config.toml
dataset = "Sentinel-2 satellite tiles (TerraMesh)"
image_size = 64
horizontal_flip = true
block = "basic"
residual_init = "none"
adamw_weight_decay_other_params = 0.05
Rows from block 10, named by matrix and row number. Rows with one number belong to one channel. Each number is 128 + 32 x the weight over its row's rms, rounded and kept within 0 to 255. All counts start at 0. Numbers have three digits each. After the name is the row's rms in percent of the matrix's.
# convs0: first 3x3 conv (model.decb.0.2.convs.0.weight, 128x128x3x3), inputs 88-109, a 3x3 kernel for each
# convs1: second 3x3 conv (model.decb.0.2.convs.1.weight, 128x128x3x3, transposed), outputs 88-109, a 3x3 kernel for each
convs0.69 083:128128094113130107075126129127000126128125128128128247129151128128128128098127111117124127122123118122119096128128130128128128129128091128126128128122125144126125131129128128128130128128130129190149128156128125128128115083117128117123148164255128128128123125124105080064128128128128122128128129129128128128127126125122122124126127129113104123125125128093124126126132154127134134090127129095127129064128136119128128119127128124128150130114120130128128131128100128128128140135128147140130128130128128129128126125114190132130171133128132128127136128066128127124167128128160129105194129117163131081
convs0.70 073:129105082128128128128128120129128128128128129128132132132128127133128124133130121130129129130131131128128128219230128129126127126099130115092100080059119066066119128129130128129131128128134131139128127128127127127127130128105128128115137128111128128140128128128128127127128127127130131128128130128128128128128128128130131130128060000127128056255128127132128128128124122120106115128128126126127121127129127128139128124132128122128129136130125131133128128128112128121123130133130128127125249136109153133059130133122144169120132143128129173128129128129128128129128127128128128134125127129127127136
convs0.71 088:128129129118128120137132131129128128131128128133131130128127125128127127128131128128129128128133132133146137130128121129127125128134167107118120128122101123115119128128128128128128128130128128131128131136129138133135128120092128123111132128128131133129129129128128128127128128127118115128064045128129128129126124128125123127140248220126125118128123126127255127128121014126027000183255128129127070128142096129128129128128128125127128113123117126118099120128100127127128128128128128128128146130128127126123124125123129135116115128127129142132127127200128128129128129130127122135128124128127116127
convs0.72 076:148145152172161158154144128128128128128128128128150128125120122127126125128128126129128128138139137142156146087121115119128128120128128023050115021077125077125124139137153173157170192161160070080121100106111128127129176179161184212142128143138132130130131129131128129226110128126006066094042130116128128128128128128146128129129133131129128130132135130158133129145128124132128125080025057004000015065022064128128128127127128127127128128125123121108076123077000165127127128128128128128128140128140128126126127125126128128126126126123128127128089068048119124125114127122140130139132128162128128133
convs0.73 119:128128131128128132128128135128128128128128128128128128128128125134128123201127122129128125129128128129128117130130130129129144128129128123128128110114128128128128128128128128128128128128128130128122131128128130128141128129245124128142096123130137128118132128128130128128128128128131128130129128128128128128128128128128128128135133050137132052136131077127110128121102124130113126103133152116135163118130147135128132132128139128128142075130255070128255010123186115124125126128128128128128151128130137128113141128121133130131132131144128110127128127126129129128131135130129111106136122084139130128
convs0.74 091:127127126159129112135133094127126126128128128131128128123128128128128121136128128129060128126127127128128128136128128135127128154133145123114118140100082252121105137128128131128126144131134134126106129124115129127127109128042172129129113206128147127100146128125137131129125128129128128129128128129127128128126127119126127128135127122127118094129101100145164124129128127113126133130129130130128138144128136127128126125126124127128123125124123060128192082125130129078128134128144131128117119099104136124124150139137056128102165088222126136067122123128003000007126128128128128170060139205026092124
convs0.75 098:128128127144128127127128123127128128127128128128128129127128125126128070127128033127127127127126127126124126130131146128129145126154166130132132128129129128130129128128128128128129128128128144147157133127145130128202128128210129133144128139139128128128119128128128128128128127128127128128127125128128128128127128128128128128062126112104123118102123122152129191150152255128130180124125127121119126119121128139128128147128128128128123123128127123128125092121115122128184124128158128128131127122128140137128124122129000128255000128255000128186128129214128128134128129129130130089133129064130080002
convs0.76 074:043128128018072127018059128138128127128128128128128128094117130122128130097128128128128128129128129129128128128128133127128129127128129153123119153138124130130124128128128128128165128128128122126117127123118142126116117088125127125128129128128131128128128127126128125127128128126128128127115127123128128128128128128128128128125090255123111227119131163102124138100046131095130255104105123108119129090116128128128127128128128129129129116127130123122128129156145128128124122128126124130129140124041142140089133142122118156130130139129126136123130128130127125128128128131127105112120119188117070119
convs0.77 109:127127128128128127128111112128128128131129128128128128128129129134140145128133133110102118128129129128128129130128137129129142131137154101073130132113108194150132128128128128129128128128128126118123128119124110093094127127127125126126091119112129130129130132129139128128128127127069091128128128128128128128128128128128128128132129129132129116143135131148128130129123067128115015133125128135123128128107127129129128130131133128128128149145131131127127129128128128134128128128125127125124000008000000130135090255255132122128127125126128122129128128128128128128128128128134137130120127122003000000
convs0.78 097:128119119128106126134136134128128128128129128128128126107120127130130128129129128124128119128134124128129125128128127128127127128130128113120114127078095184127130127136137128138138128139143127128106117161119114223126124037066128117111129124124128128127137151159143161164116124106129128128113034070131134133130131129128129128119128121125128127107131038105115154119128131147125155111128102123145130105014088136128128128128128138133135116104097127128126126110123132125128129124125126115113128130140138139159142150131105116129112138128127106128128132103129129116120137114128127126133128134155136132
convs0.79 085:125128128126128127126128128128127126128127126128125123080126129081128130125128128128128174128127129129129129107123115067112102081121112065128128074128128099128128128128128128128128128128128029132154016127132092128128130128125129127123128128078125129128128129129120129128128129128128128126128132128128128128127128128128128128129131163130130210128128162128124119170126099129124065126128129122128137125128131128127128128128128127128128123120128087121128126122174125124126128127128129128128130134142128151162134137157127126126114106128128128128125126125127126124168128126124092128127100131100115134
convs0.80 097:123125123128128128129129128101128128128128128128128128116101113127125127116126128193174144129142149128128137135130128128122127083102123138138132124098082128112092128128128128128128151128128132128136128124128127126113130128128129128128142134135127127127127127130116123127126126127127126126127126127128128128128114127032025080070000072128111110144137139118125125121127128120128127128128128128128129128128129128128128128128128128128127162125127129128128130128128125123127127127128131128129109090103125121124128123128137126127128126127128128129121124128127128127128128129128128086128133130128134130
convs0.81 067:124112128182125128123112108128129129128128129128128128128128129128128128128131131128128128128128128128125126027112173069127136123126128115113115121110128086128129131131129129128128128128128127128127126128127127125127126127127130137139133138141128041128128044127127125125128128128127128128128128128128128129128129130128128129132128093126117019128036000132129129134128128156129076078114125106121128107124127127126123126128128123128128127097120129131129123131128221170152129130129129131038124132128122127125127129126112178185104116130000100126130134159132130133132130129130129131128127129130127146
convs0.82 109:128129130128128129134132129128128128128128128128128128131142150129141151128128128127128143127128126128128127151126099144128108129128128119123125126123129128127128128127128128128128128128128116124122125111120126062089077129130103129136100128131125124126129128129128130128131129128129128128131117129133132131128128128128126123129127126131129130129128129128130064128128118128129113128098128129129129128128130113107123110094104115094105129128127128129128123128128123128147123128128124127127125128128129129142134129129128128130157140159132130129125127128107127128097107128131135148128198139123126126
convs0.83 100:129129129129128134124128129128128128128128128128123128131128133128128128126128129128128128128129129128128129149130133131129138133129128037080103128128186125125129128128128128128158128128128127120128128122128151127128052128255054128128112128129128081119128127122128127125124129128128128128132135128110127128105128128128128128113130185104121128128110119219131131200127130128096072122130129123128128114043133128153183128128169117127128051128129118128130117128131106128125117128130095128124157132125165129108207107120133153124128153128142141133120125126127124127124127126154128138133129129128125128
convs0.84 108:128127127128128128128126128128128128128128128128128129128129128128128128126128127128128128128127127128128127128159128128128126114119111083049121067084127039058099128128128128128128128128128128129129134143137133129129130128128144128128129127125128128128121128126126127128128128128126128128128128128128128128128128128128128128106128133125132208127136130128128121133129129129129127125128128114127126119170128131130133128128128129128126141162128123128123125127127128124123110119122128129137000111119088089021248151255162128129133128128139128128128128128128128128128128128137129133128128129135108122
convs0.85 072:108130123099113106085094100128128128128128128128128128176245129128128128115128128128128116122126119127127128128128127128129128127128127126128120124126094122114108128128128128128128128128128135141128134130128138135131255164122130129119123124085127126126128127134128129128129128129128127128128128128128128128128128128128128128255128129204126129128125127132137129132126127109122102130128128188128128172176129148191151127126126105120111120128127121129126106125111132130129130084110132100104123113122128121129115114114127126127153135154222181159146180159131208142129131128127127142143139137155136131
convs0.86 087:114142121112128129130181136128126128128128125129128128126122059127129123128128121129128128128128145130128128127137128129129128128126123119116120119121129114097125128127128114128128129128132133129155138125138162128138128129129127167132118128131127128129127127137121125127126130129128129128126127127128126128129128129128128128069076099128126126138129149126125129127101084129121120072131127081140127102128128128128127126089086128129070132128129131129130128125128222167132127128133126128129128132137127131128128130082115117128109128129091122114128130134130129129130128130127160128125135128178212245
convs0.87 085:085070111129089119128107119128128129128128130127128128103128132111127133085128129133132132129128128130129129128108128131128128166130170109103106128120118127128127128128128128128128128128128126125120143128127126128126128128129116127128128129128112128130086128128128128128128128128121128114128128128128128128128128128128128130009013000129129122129151188171124123127123123128127123194127124184129129203133128128127118128128128128129128119117122127127127144129129126127127125126127127128128129133243130130130000128046137133137116112120146130128127126126121122126128128128110115025118122077124155182
convs0.88 135:128130128128129129128130130128128128129128128128128128128124128129128128128128129128128130128128128128128128128128128101113128098119127160142137143145142135140141127127129126128142123127127128119126087086123077078123128128066127127023128123042128128128134128128136128128070129255000129164000130157128128128128128125128128125124123115127123112127125106133062255124075248135092255041077255000031202000032230127127210127124218127127127128129112129135138128129137131130132137135135136140139113120170124101181126112220129128128127124122130129128127128127126127127154129130128128130127125128128127129
convs0.89 183:133128128129128127128128127128128128128128128128128128129127126128128128129128128128128128128128128128128128128129128128129129128128128128129131128128130127128128128128128128128128128128128128128126129128128143137132128127124140128126128128127126128126128122127116111123127127127127128135128128131128130130129129128128128128115117120124127127106119128130132128128129126128128123127124127128127135128128128128128128128128128129131129129132133128128128130128084120110094128119096128127121103126133127128133122106112110110118128130132128129128128128128128128128128122115062019093057063140126129255
convs0.90 075:129146128128127128130138132128128128127128128126127128128128128128128125128128127125126126128128128128128128138129129130111115128122125120119128126048000126128128122128128128128129128128128129141133129138142132129128130129129128128149128131137136128128133094074131096090128128120147127119128128116128128128128128127128128128128128191128124147140143157151128128127085078123083126127128128124128127128134128127128129126129134117042129126126127128128128128128128122118117127125125128128128128127123130124126128056115141127129130128128163128128121128124151128123187255128131117108131123000255121088
convs0.91 095:128129138128128129128126128128128127128128128128128128129130129128130128130131128130128134131131140136133144128127126128128131137129129135179255130134174128129174128129129128128129128128128131131131132140151128136149150136076146137068139134017123129128123131139128132159128128116128128128128128128128129128128128128128128131127125124129126122131127117138128100131128095129128105099128128118120128128136128122125123127127128120126126139129100138129084133129128189138124136127073129127059128126214131124201129130177228154127128126114127127128255128128229130128127128128139127171144123152128060120
convs0.92 102:129129128128128128130135130128128128128128128126127128129129128129128132128128135111068063127127128169149124075025033144128128184124097106098076128127127157163129128128128128127127128128128128128127128127119153128118129128129125129130115110122035050111128127128157184175132128128130128128130129128128128128128128128128128128145136142128128127077036015132154139119118126081108057156135128136130129132129128128128128124119119123119107128118106128128126126125127126128128126125123118111124128128129126127128133139147128128132128131131130176143128128128127128125128128128116128129124128127127128127
convs0.93 128:128128127129131134129131135128128128128128128128128128125126126125128127122128128153145129124123125128128128128128127132133128130129144069050051055074063128128128128128125127127123127127127111130135129137140132149157120126112128129122118106076127128128128128128128128129129128128129131131168160156128128128128128128128128128130200220128128128132139134164130129120118101126128128129131128127127126128128129127128128127124126127126124134130221128128135127128128126126126119128127125130129131129126129127117124121124127131130157152138181195175128128128128128128128128129116095111111109128125128136
convs0.94 089:123127128123128128127129135128128128128128128128128128129131133128128130128128130128128128128128128128128128130129129129128129129129129129125128128140255120120192128127128128128128128128128130127128130127124128126120132116128129124130128125124140128127133126126128111124117083128128129128128129128128128128128128128128128128121126128081092109112127128116124000127128000127119000131128126129128127132127126127128128105128128109129129125166128125134092117124077127128128127128128122127128098093066128118131127166255129133119146137130128128109128128130129129130128128128128131126128138106128151116
convs0.95 112:128126128122129128128156128128128131128128129128128128158147139138150135128133131127123125118110122104125127159172179180153128165128091111123099116125128128143146125124119111125125128203128128089130122105128129128162128128118126117118120121127102113121127127128128128127133085136161133132067106128128128128127127128128128128172103125128123120129128152133130129203120255131128128129114135232102133130124130128127131126122192128127203128128129125122127123124128128128126127128127106094085155182137128125128094128116110128128128123186108127127118117128123128128128127132115107125128135129128136154
convs0.96 089:128128128128126126128126128128128128128128128128128128126127120128128128128128128096129128060126128022092101133127127127126128128128129138128127131136128135129131128128128128128128128128131113079125121107126122124128130142129130141129130144134128128128128128127128128126128128128124072093128116128138128158128128128128128128120120037127148121009116124109038114126128126123125115132087127129092127130110127128112128121056060127111125128130129126128128127130130128127128128125128128127128129039130087095000095045129068099077122136123125112121129131131128129129131130134034098000133255131132126129
convs0.97 112:142128129146129131141129131128128128128128128128128128128128128128128124128127128117127126128128158122120127023128128000127123000128121124129190128130202128138166128128128128128128128128128128128128128128128131134136131128141128128130129138152090127198076128128114127128128128128128127128128127128128128132127128128128128128155132132127129018135132098128127127127128127158153144130131128128128122128128122128128128128128128128128146128128130128128128128128128128127117128127046128128110127127129125123131122128136209136130137128128135129129128128125128128128128128128255130000213134002132137000
convs0.98 108:128118120128113119125108112128128127128128125128128128128128125127127122128128127085127128128128225128129192127128131040128125032127123129129129129131133129133134128129131128129128128129129130128128131129129130109116130100032131089046129106072128128128126125126127126128127127128128128128128128128128128128128128128128128128134171131128128117129129088120130147121130166128134151122125128122125127123125126128122128128128128129128129125107106128122117130128123131143130128129128127129132131126128127124147129127134163136146129129141128130141127127128129128128129128128129152138128136137127127128
convs0.99 122:130128129136129132131129131128128128128128128128128128124127127077125128096124128128128128128124128124109128136119038128127016128128045133131135127128131127127131166133128165130128148129128097121127087128126068128126129129128115132018122119043126126128126129131126128134126127126126127126127128128128135133128130130128128128128127127121127126101126124121128128123128129188128127155136153138130131132130128115122128128128127128128128144134128138134126130128106127128128128128128117125125119119128091127128102128134129127128126126102102020113131128116129128128128128127128128134204127141122127130
convs0.100 090:122127122128116116129128128128128128128128131128128136120124127128128128128125128128129129128128128127128128125124128126128128126128128130128128140136128130136136128128128128127121128128128131132117128130128132135135124128126129129129081128128128129128127127122128128123128128128123127128117121127128128128128128128128128128111096000124122000255172124074110090097124083129127107139127125129126120128128126128128128116127128128118128130124124127109117155123120130128030133129131128129128126127111126136153120126127110113129123128152125108128128128124127127126128128128129128136114128128127128166
convs0.101 102:129129137129130130128129129124128128124128128128128128127128128128128128127128129128128115128128113128128102126000000067000060019029130132128093175129081168132033128128128053128128078128128131136128128128125128126128125127187120127208092126159128128127126128122127128127128128128128128128128128128128128128128128127128127125135128128135128128149132128129138184128137182127150194074122129037128129048121129128129155128130196128129129126112122127128099138130139090103119118126128125127128105125115125120195035112255126127152131128128129119128118127109116128128128128128128127143127135163128128142
convs0.102 064:095080102128129124128128123128128128128128128127128128128127126127128128128128123116116125128128128128128128134157128130130128127128128129141137128130131115128123127127128128128128128128128153169153150162136130129129133147133129161161129128128128129128128129129128129128128128128128128130128128127128128128129129129128128128127127128128131129127128125128128137127116131123096129129129128134137135130130130125128131105120128118124128129128123130129070115130129124110114126114110126120119127131127021030105000000070133142137103133093094134106129128144131128129129129128128143140119129132134130133
convs0.103 113:128128127125127127128119118128128128128128128128128128131128128128128128128128128128128128128128128128128128128107125128128128128127128121111100101107107121110121128128128128128128152218147128126128129128129129108126128128128137136131117124125130129128133133128128128127068000049128129132125119127128128128128128128127128127127128128130129129144133132123125128132145136139128138126090048138133129169121127128128128128128128128128130128127127128128127128126124129131129128125125172142128133129129132128128149139131128127128127127130127127132128127128128128128128127129128128130123124128131130128
convs1.69 081:019126154046119127102110115091127118107129125128129128107126127122126135147127232127118125128127128128114122134129138127128135124113124097100119111128131066098134138142141130136132130126115128128124128126124128131126127146191127148147127127128118110123113116129117125129126128135128129132128129130231133128145130125245141128126128129116110125128127128124090117114113121085122126115148142127130144123150134153129134128095130129030096132132131124122128108112119128130137126128135127220151132123117156127127211126126128130150128130143142143155129127126196146133131138131168128115215130128167137130
convs1.70 084:070130255121132152127130128128090084127124118125125108127126072129037000156126129085105128122114131123124132128127129128120110127121056152128153127128157123112142130128128185139129182200132135128128131212229139221255148102000186130125155128118118122065128127126129164129156131129168132127130128037132130128115128128118128112137127124138148128141129127128128126100128128113127129124127078126128122120128074129133128128124097138062039140135167130129129128128119127109121125127130128132133129128133130138175132144157128094072123111114124125118163133141131125126185128128044081053129127128093128128
convs1.71 083:165125064128119105160113126193235192142132131223203143079117074128116124129118131128064128128125128242255255128118127129128127139133135119121129128129130129130128136142131135133128139163129141099090136115127142128130126126092124122089121117119133132130135131128128113070255255225129131128127131131117123121080106094127114102128101096124126123128128128255131152186131132112081128125195130129128127167085150171147139126129132120123113125128178128138145126121125113149129127139114125127112128161184127147186132162168129123113135127123128181122125125112128175130125127129131146178131131163123091125
convs1.72 068:128128130094101129128128128126127127127128128046128128122128132128132140128131140129129129128128128165255254130131131131147155131133135110096097125125125123124126123063040125094062128120111128128128128128128128128128127128131127127128133128130130130132130130131128128116126126125121126125127128127218191128130128128130131128144133129133128128131128128129129045128128092129128115125128114126128128129130128094125127098127127126128128126128128129138129130134130128128128128120128126127128126128128132128128212128128128128129128128128124128128126128128124127128119100128127117118128127122127107113
convs1.73 122:128139128129165128130139126133128106131135120155132128128109039140134129129133128128131130128127078128127028128128127131129133129103127142128131129132135116128128128128127129128131133135127128128255129129181129130178189127255137128194127128210127124191131126255130127190129129129130129128132129127129128128031096127074125128141127130130128129192182130070129127129146128015139135128140132123134133124129130132128130127128153127129146119127207128128174117126126128120129129145132138132139130155089104138058067129045124127127127127127122125128182127155164119109117108096129128125166128130128129129
convs1.74 034:128128128135128129081000069128127128128135128128128129127000123124118115124125127128128128207133129255255140128134129128128129127129132139131129140129128226168128134130128154138133150133130130129129130129128135131128122128127127128128123133128129127127130129128129128128124127127127128127128146128131128134127126127130128128132130131138140128142128124132148133129129129146134129129255129206140128128128127133182128128129128129133136128128125197128152119123119128114118117113119116118126185123128230128128255147157140131130128128127132130132129129130128135255131129129205128129128138130127127118
convs1.75 093:133140129140134128132130125128121127127122127128120147128136128127159128121127105127130117127128100117128024126124132126121128126124127125130209097128129096128131106111106124123123127126166125128204122128255127128227126122115124122117129105120233127128144127127139128141113141149136150139135146128123123109130129126132137130215135128148126127128128128124128133112118128122095108114118128116124128115130130129127142128127126123120116142145162133136163117124147128128128125128138110114114129160160116144127129153127125057113127128128128143128128128222099128128128125120165128131148127130158137135
convs1.76 079:149119154126117129101101119129147206135158124128138125114129131134128255127127255128128126127127128078087045130125129146124129133123110147137128132129127129127128109093128128127127129128126128126133137125128125120128127128126182129127133128098128132134129133133130143150128113111125128121130128120128127127120124186126128207067092128078129168130133146083172255128134128092129128128137246129128131098129128119127115116125104127128128148140198129128148127154255123107120123120128123126130130121118200128122148128071128128125132128133129128127131135129121125128128128129152133255128131158069037128
convs1.77 129:128128127128126128128129134102128048105113121096103112129129128129128127128128033129128127128126125232233255166148128128127130124126127130129128148127093191128127157136083138142134150142128107121126129130127129122106133131152131128128127122127131130129152134128141130104125127127115127108134255167128129131130128144138131126124125126122125126121126128133128127185128130255118120124127125125140137129137127121127122124128128055107118122127125113127095137128045100113119128128112127126112044128140100128154120188255128129128128128129128129136102128124128144157123129138150144129134129129128119111
convs1.78 040:128129128127128127127128128138128153129128127128126121128110121130128128174138128131128128128128128132129141128128128128128128127127127128128127128128128127128128127127127120126113127127119126045126126119126116126128128128128127125128129129128128128128128127126128128128145132132128128129153195135128128128129129129128128126128128121129129129117124121210128129255128227174132195148161128129134129128130128128120127123112121128125161129130129132148155128019127128128128128128128128129129128128128129131128129129129128128128128129134128130127128124127138128130134132130127128133128128131129129131
convs1.79 086:138135131128132131098113071116117096125122110139168126098126225112128220110124138127127130125128130123126128079089093126125127084110128116133153111132144119135151129089082138128128133127124037129120000127116024127108130132116088127072113126112128132129077129131130130131053116122113127128124128128124120115128126125131128145135127127128126131000117129185126123175123122127107109091128144111135144124155158061079113127127128065127128094099124093111138117108158128125126130128127136127123115127128083126128087131129127128122130128128142128128128128128126128129088129132127126127128128127172128122
convs1.80 120:018093131110116128158160161119116049125128128092099114140166128144136054134143127126121126146128132063095072127127132116106112129127114141128131150128149170122128136128134126125117115121114255255187133127145118111126132103000169124127132128130114120101120128118128132186128132129130134089136140122255181108125115122128125091122129129104124125132128208128127127124115123086091128132129097129127160137125108132125121128127105129128098126124120127128121132132045129128125128136137118127126128130122115128128105127127125119128125113126128117125130121123129121118129128121120129131135131130087080130
convs1.81 067:129128090128128128143129128255128126128129121147132126128131162125129133076071128126127122119126119124127126125128095120127128124128128130128127125126124127127125131113104136125119130124123015127128052126127048076085126128143101129147126128145128117130121128134119128129130129144123115126128126127122129123128130127000129119255157140255128127196128055255129129128139136136149141094024064119087128129130130169161144142128124128127110128129128128128128128127159141153130192130127130117000106119139122126126125128128129132128150133136123126128128128126127113116202118123139214187134207128134128120
convs1.82 100:125127122128119127122130136144133138194148136149123128129128165122110126130121128129127123136130129132131128127128128128129128131131128121117129121124128127127129127135184052127128124127128127127119124120127128128124130128082124119125128128139129133134129128128118109093128128127129129128128128141255128126146129127136130130134142126127126124128127127150126127161120122133127127138087128136124119128123131123120091112122125087125128118122000127127124131128132159127127137128125134127122099131130127132131132148138136176209127151159117127138107123122128128164028097128134115100128128123110109116
convs1.83 037:186255121136145125115136126077128120114137128131148135125144128128154127129137128054125100115128117128127122128128126128128128126129129107126131123127130120128118128128125128129128128121128128128128128128126128126127128139138138148161128129162127128128126128128107127129124125127112126128119118127125095127128142128128129128129134129128130128128128127130129032128119047119118001071132110128129127128195124129128131128127130018099130134128255129115131128129147107117117114117114115100114123130129128129129156145130126127000128129081128129128166134110116113098121103100129132131123132132128132132
convs1.84 094:128110130128129130127128129118128111126142127144215151127122126128126128116102130127117127128126128127112126125127156124104124097090105161129191126102130131127142129131129128165128128152130131128105128129128128081097125121109140132129125127127122135130125128128085061114073126133088127128106147137127143146127128126144141129128127128130128135128125128149128128176104130128109128128128127136129201129128128115130131110133128000128127135156154122127130116116124128129163128132161128239129000128063060203133089255174130150126213165135129153131127127128139127132091124111125118128125110125128118128
convs1.85 064:128128128129144139128175149142149193255134164255246255122129129128130131124129093111127127122128128124123068142128128136128081128128093126126124124126125082044126128120106128129130129128128106120123124128128113128131128128128129129132132128131128129130128128130124128127128128129129128130129128128128126160114123137120128167132128130128121124097000000128128128129128128132129125127126126125126116128126126130138131131136133127128127120097068131130078130129128114128131117128130129130150128127128127127127127127123128127125125123122125118125128128123128128126108099119128128124161128127130128125
convs1.86 039:154157135130134129169135130138127129127128128161130135128128126145144128132128125128142128128130132129161148078093080110092151124111128122121127119118126084077124128126131128128129128128147128126129127128132128128130129128136130127130133127130221135128140128129129130128091096115129122124129128130128130129128130131128144139129144143128128138134128131128128128129129131129130131124114113128099125128123104159182155128131132134147136129128134128129138075122132128128147128136182127132190127128128131128129128128116128121129127125128132128129128128000129128127128128126001130129000129104022121065
convs1.87 094:000128255130139153131094089125126034136125127108082121147151128129128105233128125128106127125119116066054082130127125128128124129128127127100110127125123128129131127125127116117122122124108127191215116123178113119121129130077128128127066093099170179128173166144135156156129150133125128128134148128216128094139126127122128128129133131128186129112157216130136131127128130100089068120127114127128121110116027124128128122127027128126000125131125130140136129132112128130132131131130133171249129153230098125138105126157123129100183135128152139137128127127128128127128128128031102128126125207127122128
convs1.88 104:126128093134138126131146125126128000124128129122127127129125084133124121129125098128128139128128137127128139128100105128127127119114125104107076109114115135129128126135132113128129128129129127110124118079109109100110114129107128129120117123023133136201128131230117130205130154255131141255075091119092073140111127132124125140125123126127128146128129128028118158042128122000128123000135255107135207111163120113125120119128110128128123131127126128127126129127129129128127133128123139135123121123089128131115132140130195183131144145132130133133127120050126121123129128129144127137129125133132128140
convs1.89 184:118128128125129140122123126128125135127124129132128210123126129130133152126129126128124117128138128128177146131130123146128128128128128127129128128129127126126128125128129128129129131130154144128126128127063121119048110129133128128127144131129132131129137134132131129130117120127128128134128128128136129122132129128137156255131135135128133138128136149131128127128117126080136155129130127129128129122128067130129128136164128134133128129120046127128128128126125129122104118126127117126128143129136130130214128126206130128129127123123137128129129134128138133128127075002113118127142139164132150229
convs1.90 064:076109127123121120117101128131131128128128128128129135121118109131128125246238128129129128128128128128128128119120127128128128128129136126151134197129127104106093112128128114128128113128128130131131132133131129149133134129131176136132136133129119128124128128128148129128128128129128128128128126124128129129126129071124124078126128128128118099116115101128131130128129128129129128126128142126128129128129128132129130144131131134130128106098097128128097129141140129131133128129128128128128131128128140128126128128125129057128128128128128130128125057109129107109128081112127128128217127129128127128
convs1.91 105:141131128120121122110119125124119117125126112116117115127097127119118130131114135130128127128133132129142164127123127126128142126130147129128128120127124124127128130129128130126114128118101131145135128138117130135137188127109232128129157125110123129128126130127128131123181112128153120127188128129128152132129130128146163128141148129131128124129150128067129124000144128000147129112110070126128096128128111139154106129130114113128099160132130147132129168137143133127116127118096133120080088104101096125193106142255108129128113128166095128128122128130106122126117124128108127139121128128166080129
convs1.92 132:210131072156128021130127105129130128128128128126116113118112120126123122127158182122134131078108094255255255196112056127101106249127180129120073150136117159129101116120121104109128132133158082128126124128125116123125134136132129134128176208131111098098132132130129129108129149127127127127126146194076092104085087095128124124130130128130131134100049126148131139128126081139125089127128101127127118215161128099095115122111125130128129128156146126128129142128128124125128124127124083094071099127127113126123125130126044117128127128129128127128132141138129132130103130130119124112126128111146127120
convs1.93 150:149132106132129128125125125185157141127125123176137144127119128109115119126126131135139182127139131128146156107109127128128132138133131149146147176188201126173187144140129133133135139134142123128130121128131123125128127127133128126116126123126143128107133130106135128127127126128128128129129126115135134135136142145124126128058063128139135138129128174108128131127144156129134139114112087130129128109119107128131129111126106128128049100127237116125145130128129172143129125123124122115100126128128122112109148134134078086129113091128145132212129124064130134133129133132130136153128134148135134142
convs1.94 090:130126127130126127136128139125145130126145146128144131126155086130152133134128129128125126126123126128127134122159125085127102099125117110108129126121128113095129128128062126219141126185133127128130128128132123127125138196130131220129116128129128128126128128128128128121046144000128197089128255130101099096128129128128128126128128131128128128128128128128006077128073110128118125118134123128129121129136128126120125126117121123000095126135132071130128129166141129138125129128115133129118000127255000126255126177142127126128125129128124132128128124129126120129128095119122128127126129139119058132
convs1.95 059:121105114129129129128129129129130128118128107123055119097094116113128085107128122128128128126128128096098089129134093125129108127127118129128126128122121128126091134128125128125122129137124126222111127128127128128129127126127127128126123123128130129128132205209131131170141154173128129131127129132129129130128128109128128073130128128129128128126075100129128128080131128173223151126127144108129125072000130128133141123120128129140128128128128128141128128170046127127129125128129128130132137127121129128129129126100126120120126128127128128127122126123126128125131128157131131127142144131166132168
convs1.96 202:157154129145134088129128079127127127127185135125143130128081113165113119127126128128127128128122128128147130130130136129128128128128128145116134134139129128123115138130128128174128129128128009128084116194173126210161114128139129142129127122128128129126129129127128108115128152135049125073128173128128147126125119055128128128053129115114196128123131128131164152134122127128128129128126128117085109128128128128133163127112128123098128129126129194157246127125132142129129128158118140143146160128126142024133171139126129122143178227132125127132134140177128138137125121128129135193245206255128083121
convs1.97 119:089111122128134127149227164128128111128128114128128127133135122131136109127126128034150128000131124128188130128166175128130171128137142126128116129128128127128135130129131123128128129138129083129130103129127126138129120128128125128129116125127124128143128128195129131133154129136127128127127128069014130132103128128035128128128127232131128130131127128126126039128130104128149125120175129098128130100125125120127126118120127124066114132127128124089122125110111087124114113117094124122054073106117133127127128123125150128178117119156120122129075070125129128128129128173129150141125130124126128117
convs1.98 119:128147134125150169128130128137129128164128131199151213132129115135108104139134128031128124000122027129149134185136133141134129136135182180135142144128153128127137104114132122128136131132138127122121127115124126120115083113113129130121128129128119132141127150170108129129119118128121121127127127128127126108128127105126125125128128152127095118127126123169135128127127127128128127130128105136129127138129137120118128128128127128119121132100000135127120128127126128128123143154134146153027127129131128133131124146131126123122126125125128128128132131134145143207103128128129133128125128110127128073
convs1.99 115:128131128127133132115131113093125127129124127143128128124127157128130143150122126140126128168121126125108125125103104125121124115122141178158128197141130131127129119121128125127136122120129000201128000165128000166137061107100067090108130131128090128128120137146127135163013114128069126130125128151156127126144128127131127125185146132127125122112070116227142129255126128200126128126128145124128140126116127128128142133126128143128126123129128098130140128142155130128124128126056159127091235126120214122120255124128122135131125134128128139131174142127142132111127134094129130127191131126129135128
convs1.100 099:000127179128129165128103128128110038136125128113083104129138128123129000137131052133128129089121129127152149144128139141204167046123127114125119127125125128094128115061079125127122155175130188130131139175129127133130128130131128127127131128143109107108128127127129126127110128119129128128129128083130132128130128061128136126130133090129132114255255255143135057137127119000000000127131130128152131136138099144129129124128128120127123143129000143141146131143140128110118127124128067127130130128124128128128141151196124109128127126127127127125123122100131128127129094068126131135113126127000127128
convs1.101 121:121128122075128113148134129108125121125125120129125128134129043136135126157175126204120131122117127177125129122138181126128181127122115128126066127125127124133123110128128103124125117110121174120128135110129152122130124128245127129191124129158143133212130130181127128141118127128124128128130141130139118128128102128130117112120130130114128129129129129041126088105128077122128127118127183127124185119124126161151114130127115127121123128127063129132128123128127124122116127129127133144175044126112120142203129130128089123125101128129081127040128123021134128127159147128131151192128129152092118128
convs1.102 069:128127126124124126128128128128132128128129128128135128128128125189128128128128119127126126116112128127125127115113128125110127126080126132132168131123131129117128129128128128128090128129099128131131128141140128174165128128128128132142128130129127127127128128128127122124131136128128128128127147128131129128132131130170146129129129128129129128128128128128128128124126183129129129148159156128132135105103130124119121142124122127119122128125128245129143128128129128128044127128023127128094177128124195129128132129128128129128128128129126128128128128125128156131128127127124119115255255225157150129
convs1.103 086:128127170141128163118128132128129108128140122176131128118128128110137128119128123129128128124118118120064000128138128128133128127125115122129128128143160082133140114091129128129128130129130124121071125126038093074094130130128128137126127128128117128128122129131128141143128129131129128127154128127144128129128135132128143151155145154137128116125120101035128128019136128045133135128141131151147124131130133109129127108124127090105126128128118122120119124128101128128147118127128128128131129127131129124132129129129130129128128145130165148130136130128141143128131136133129126131126128131126121180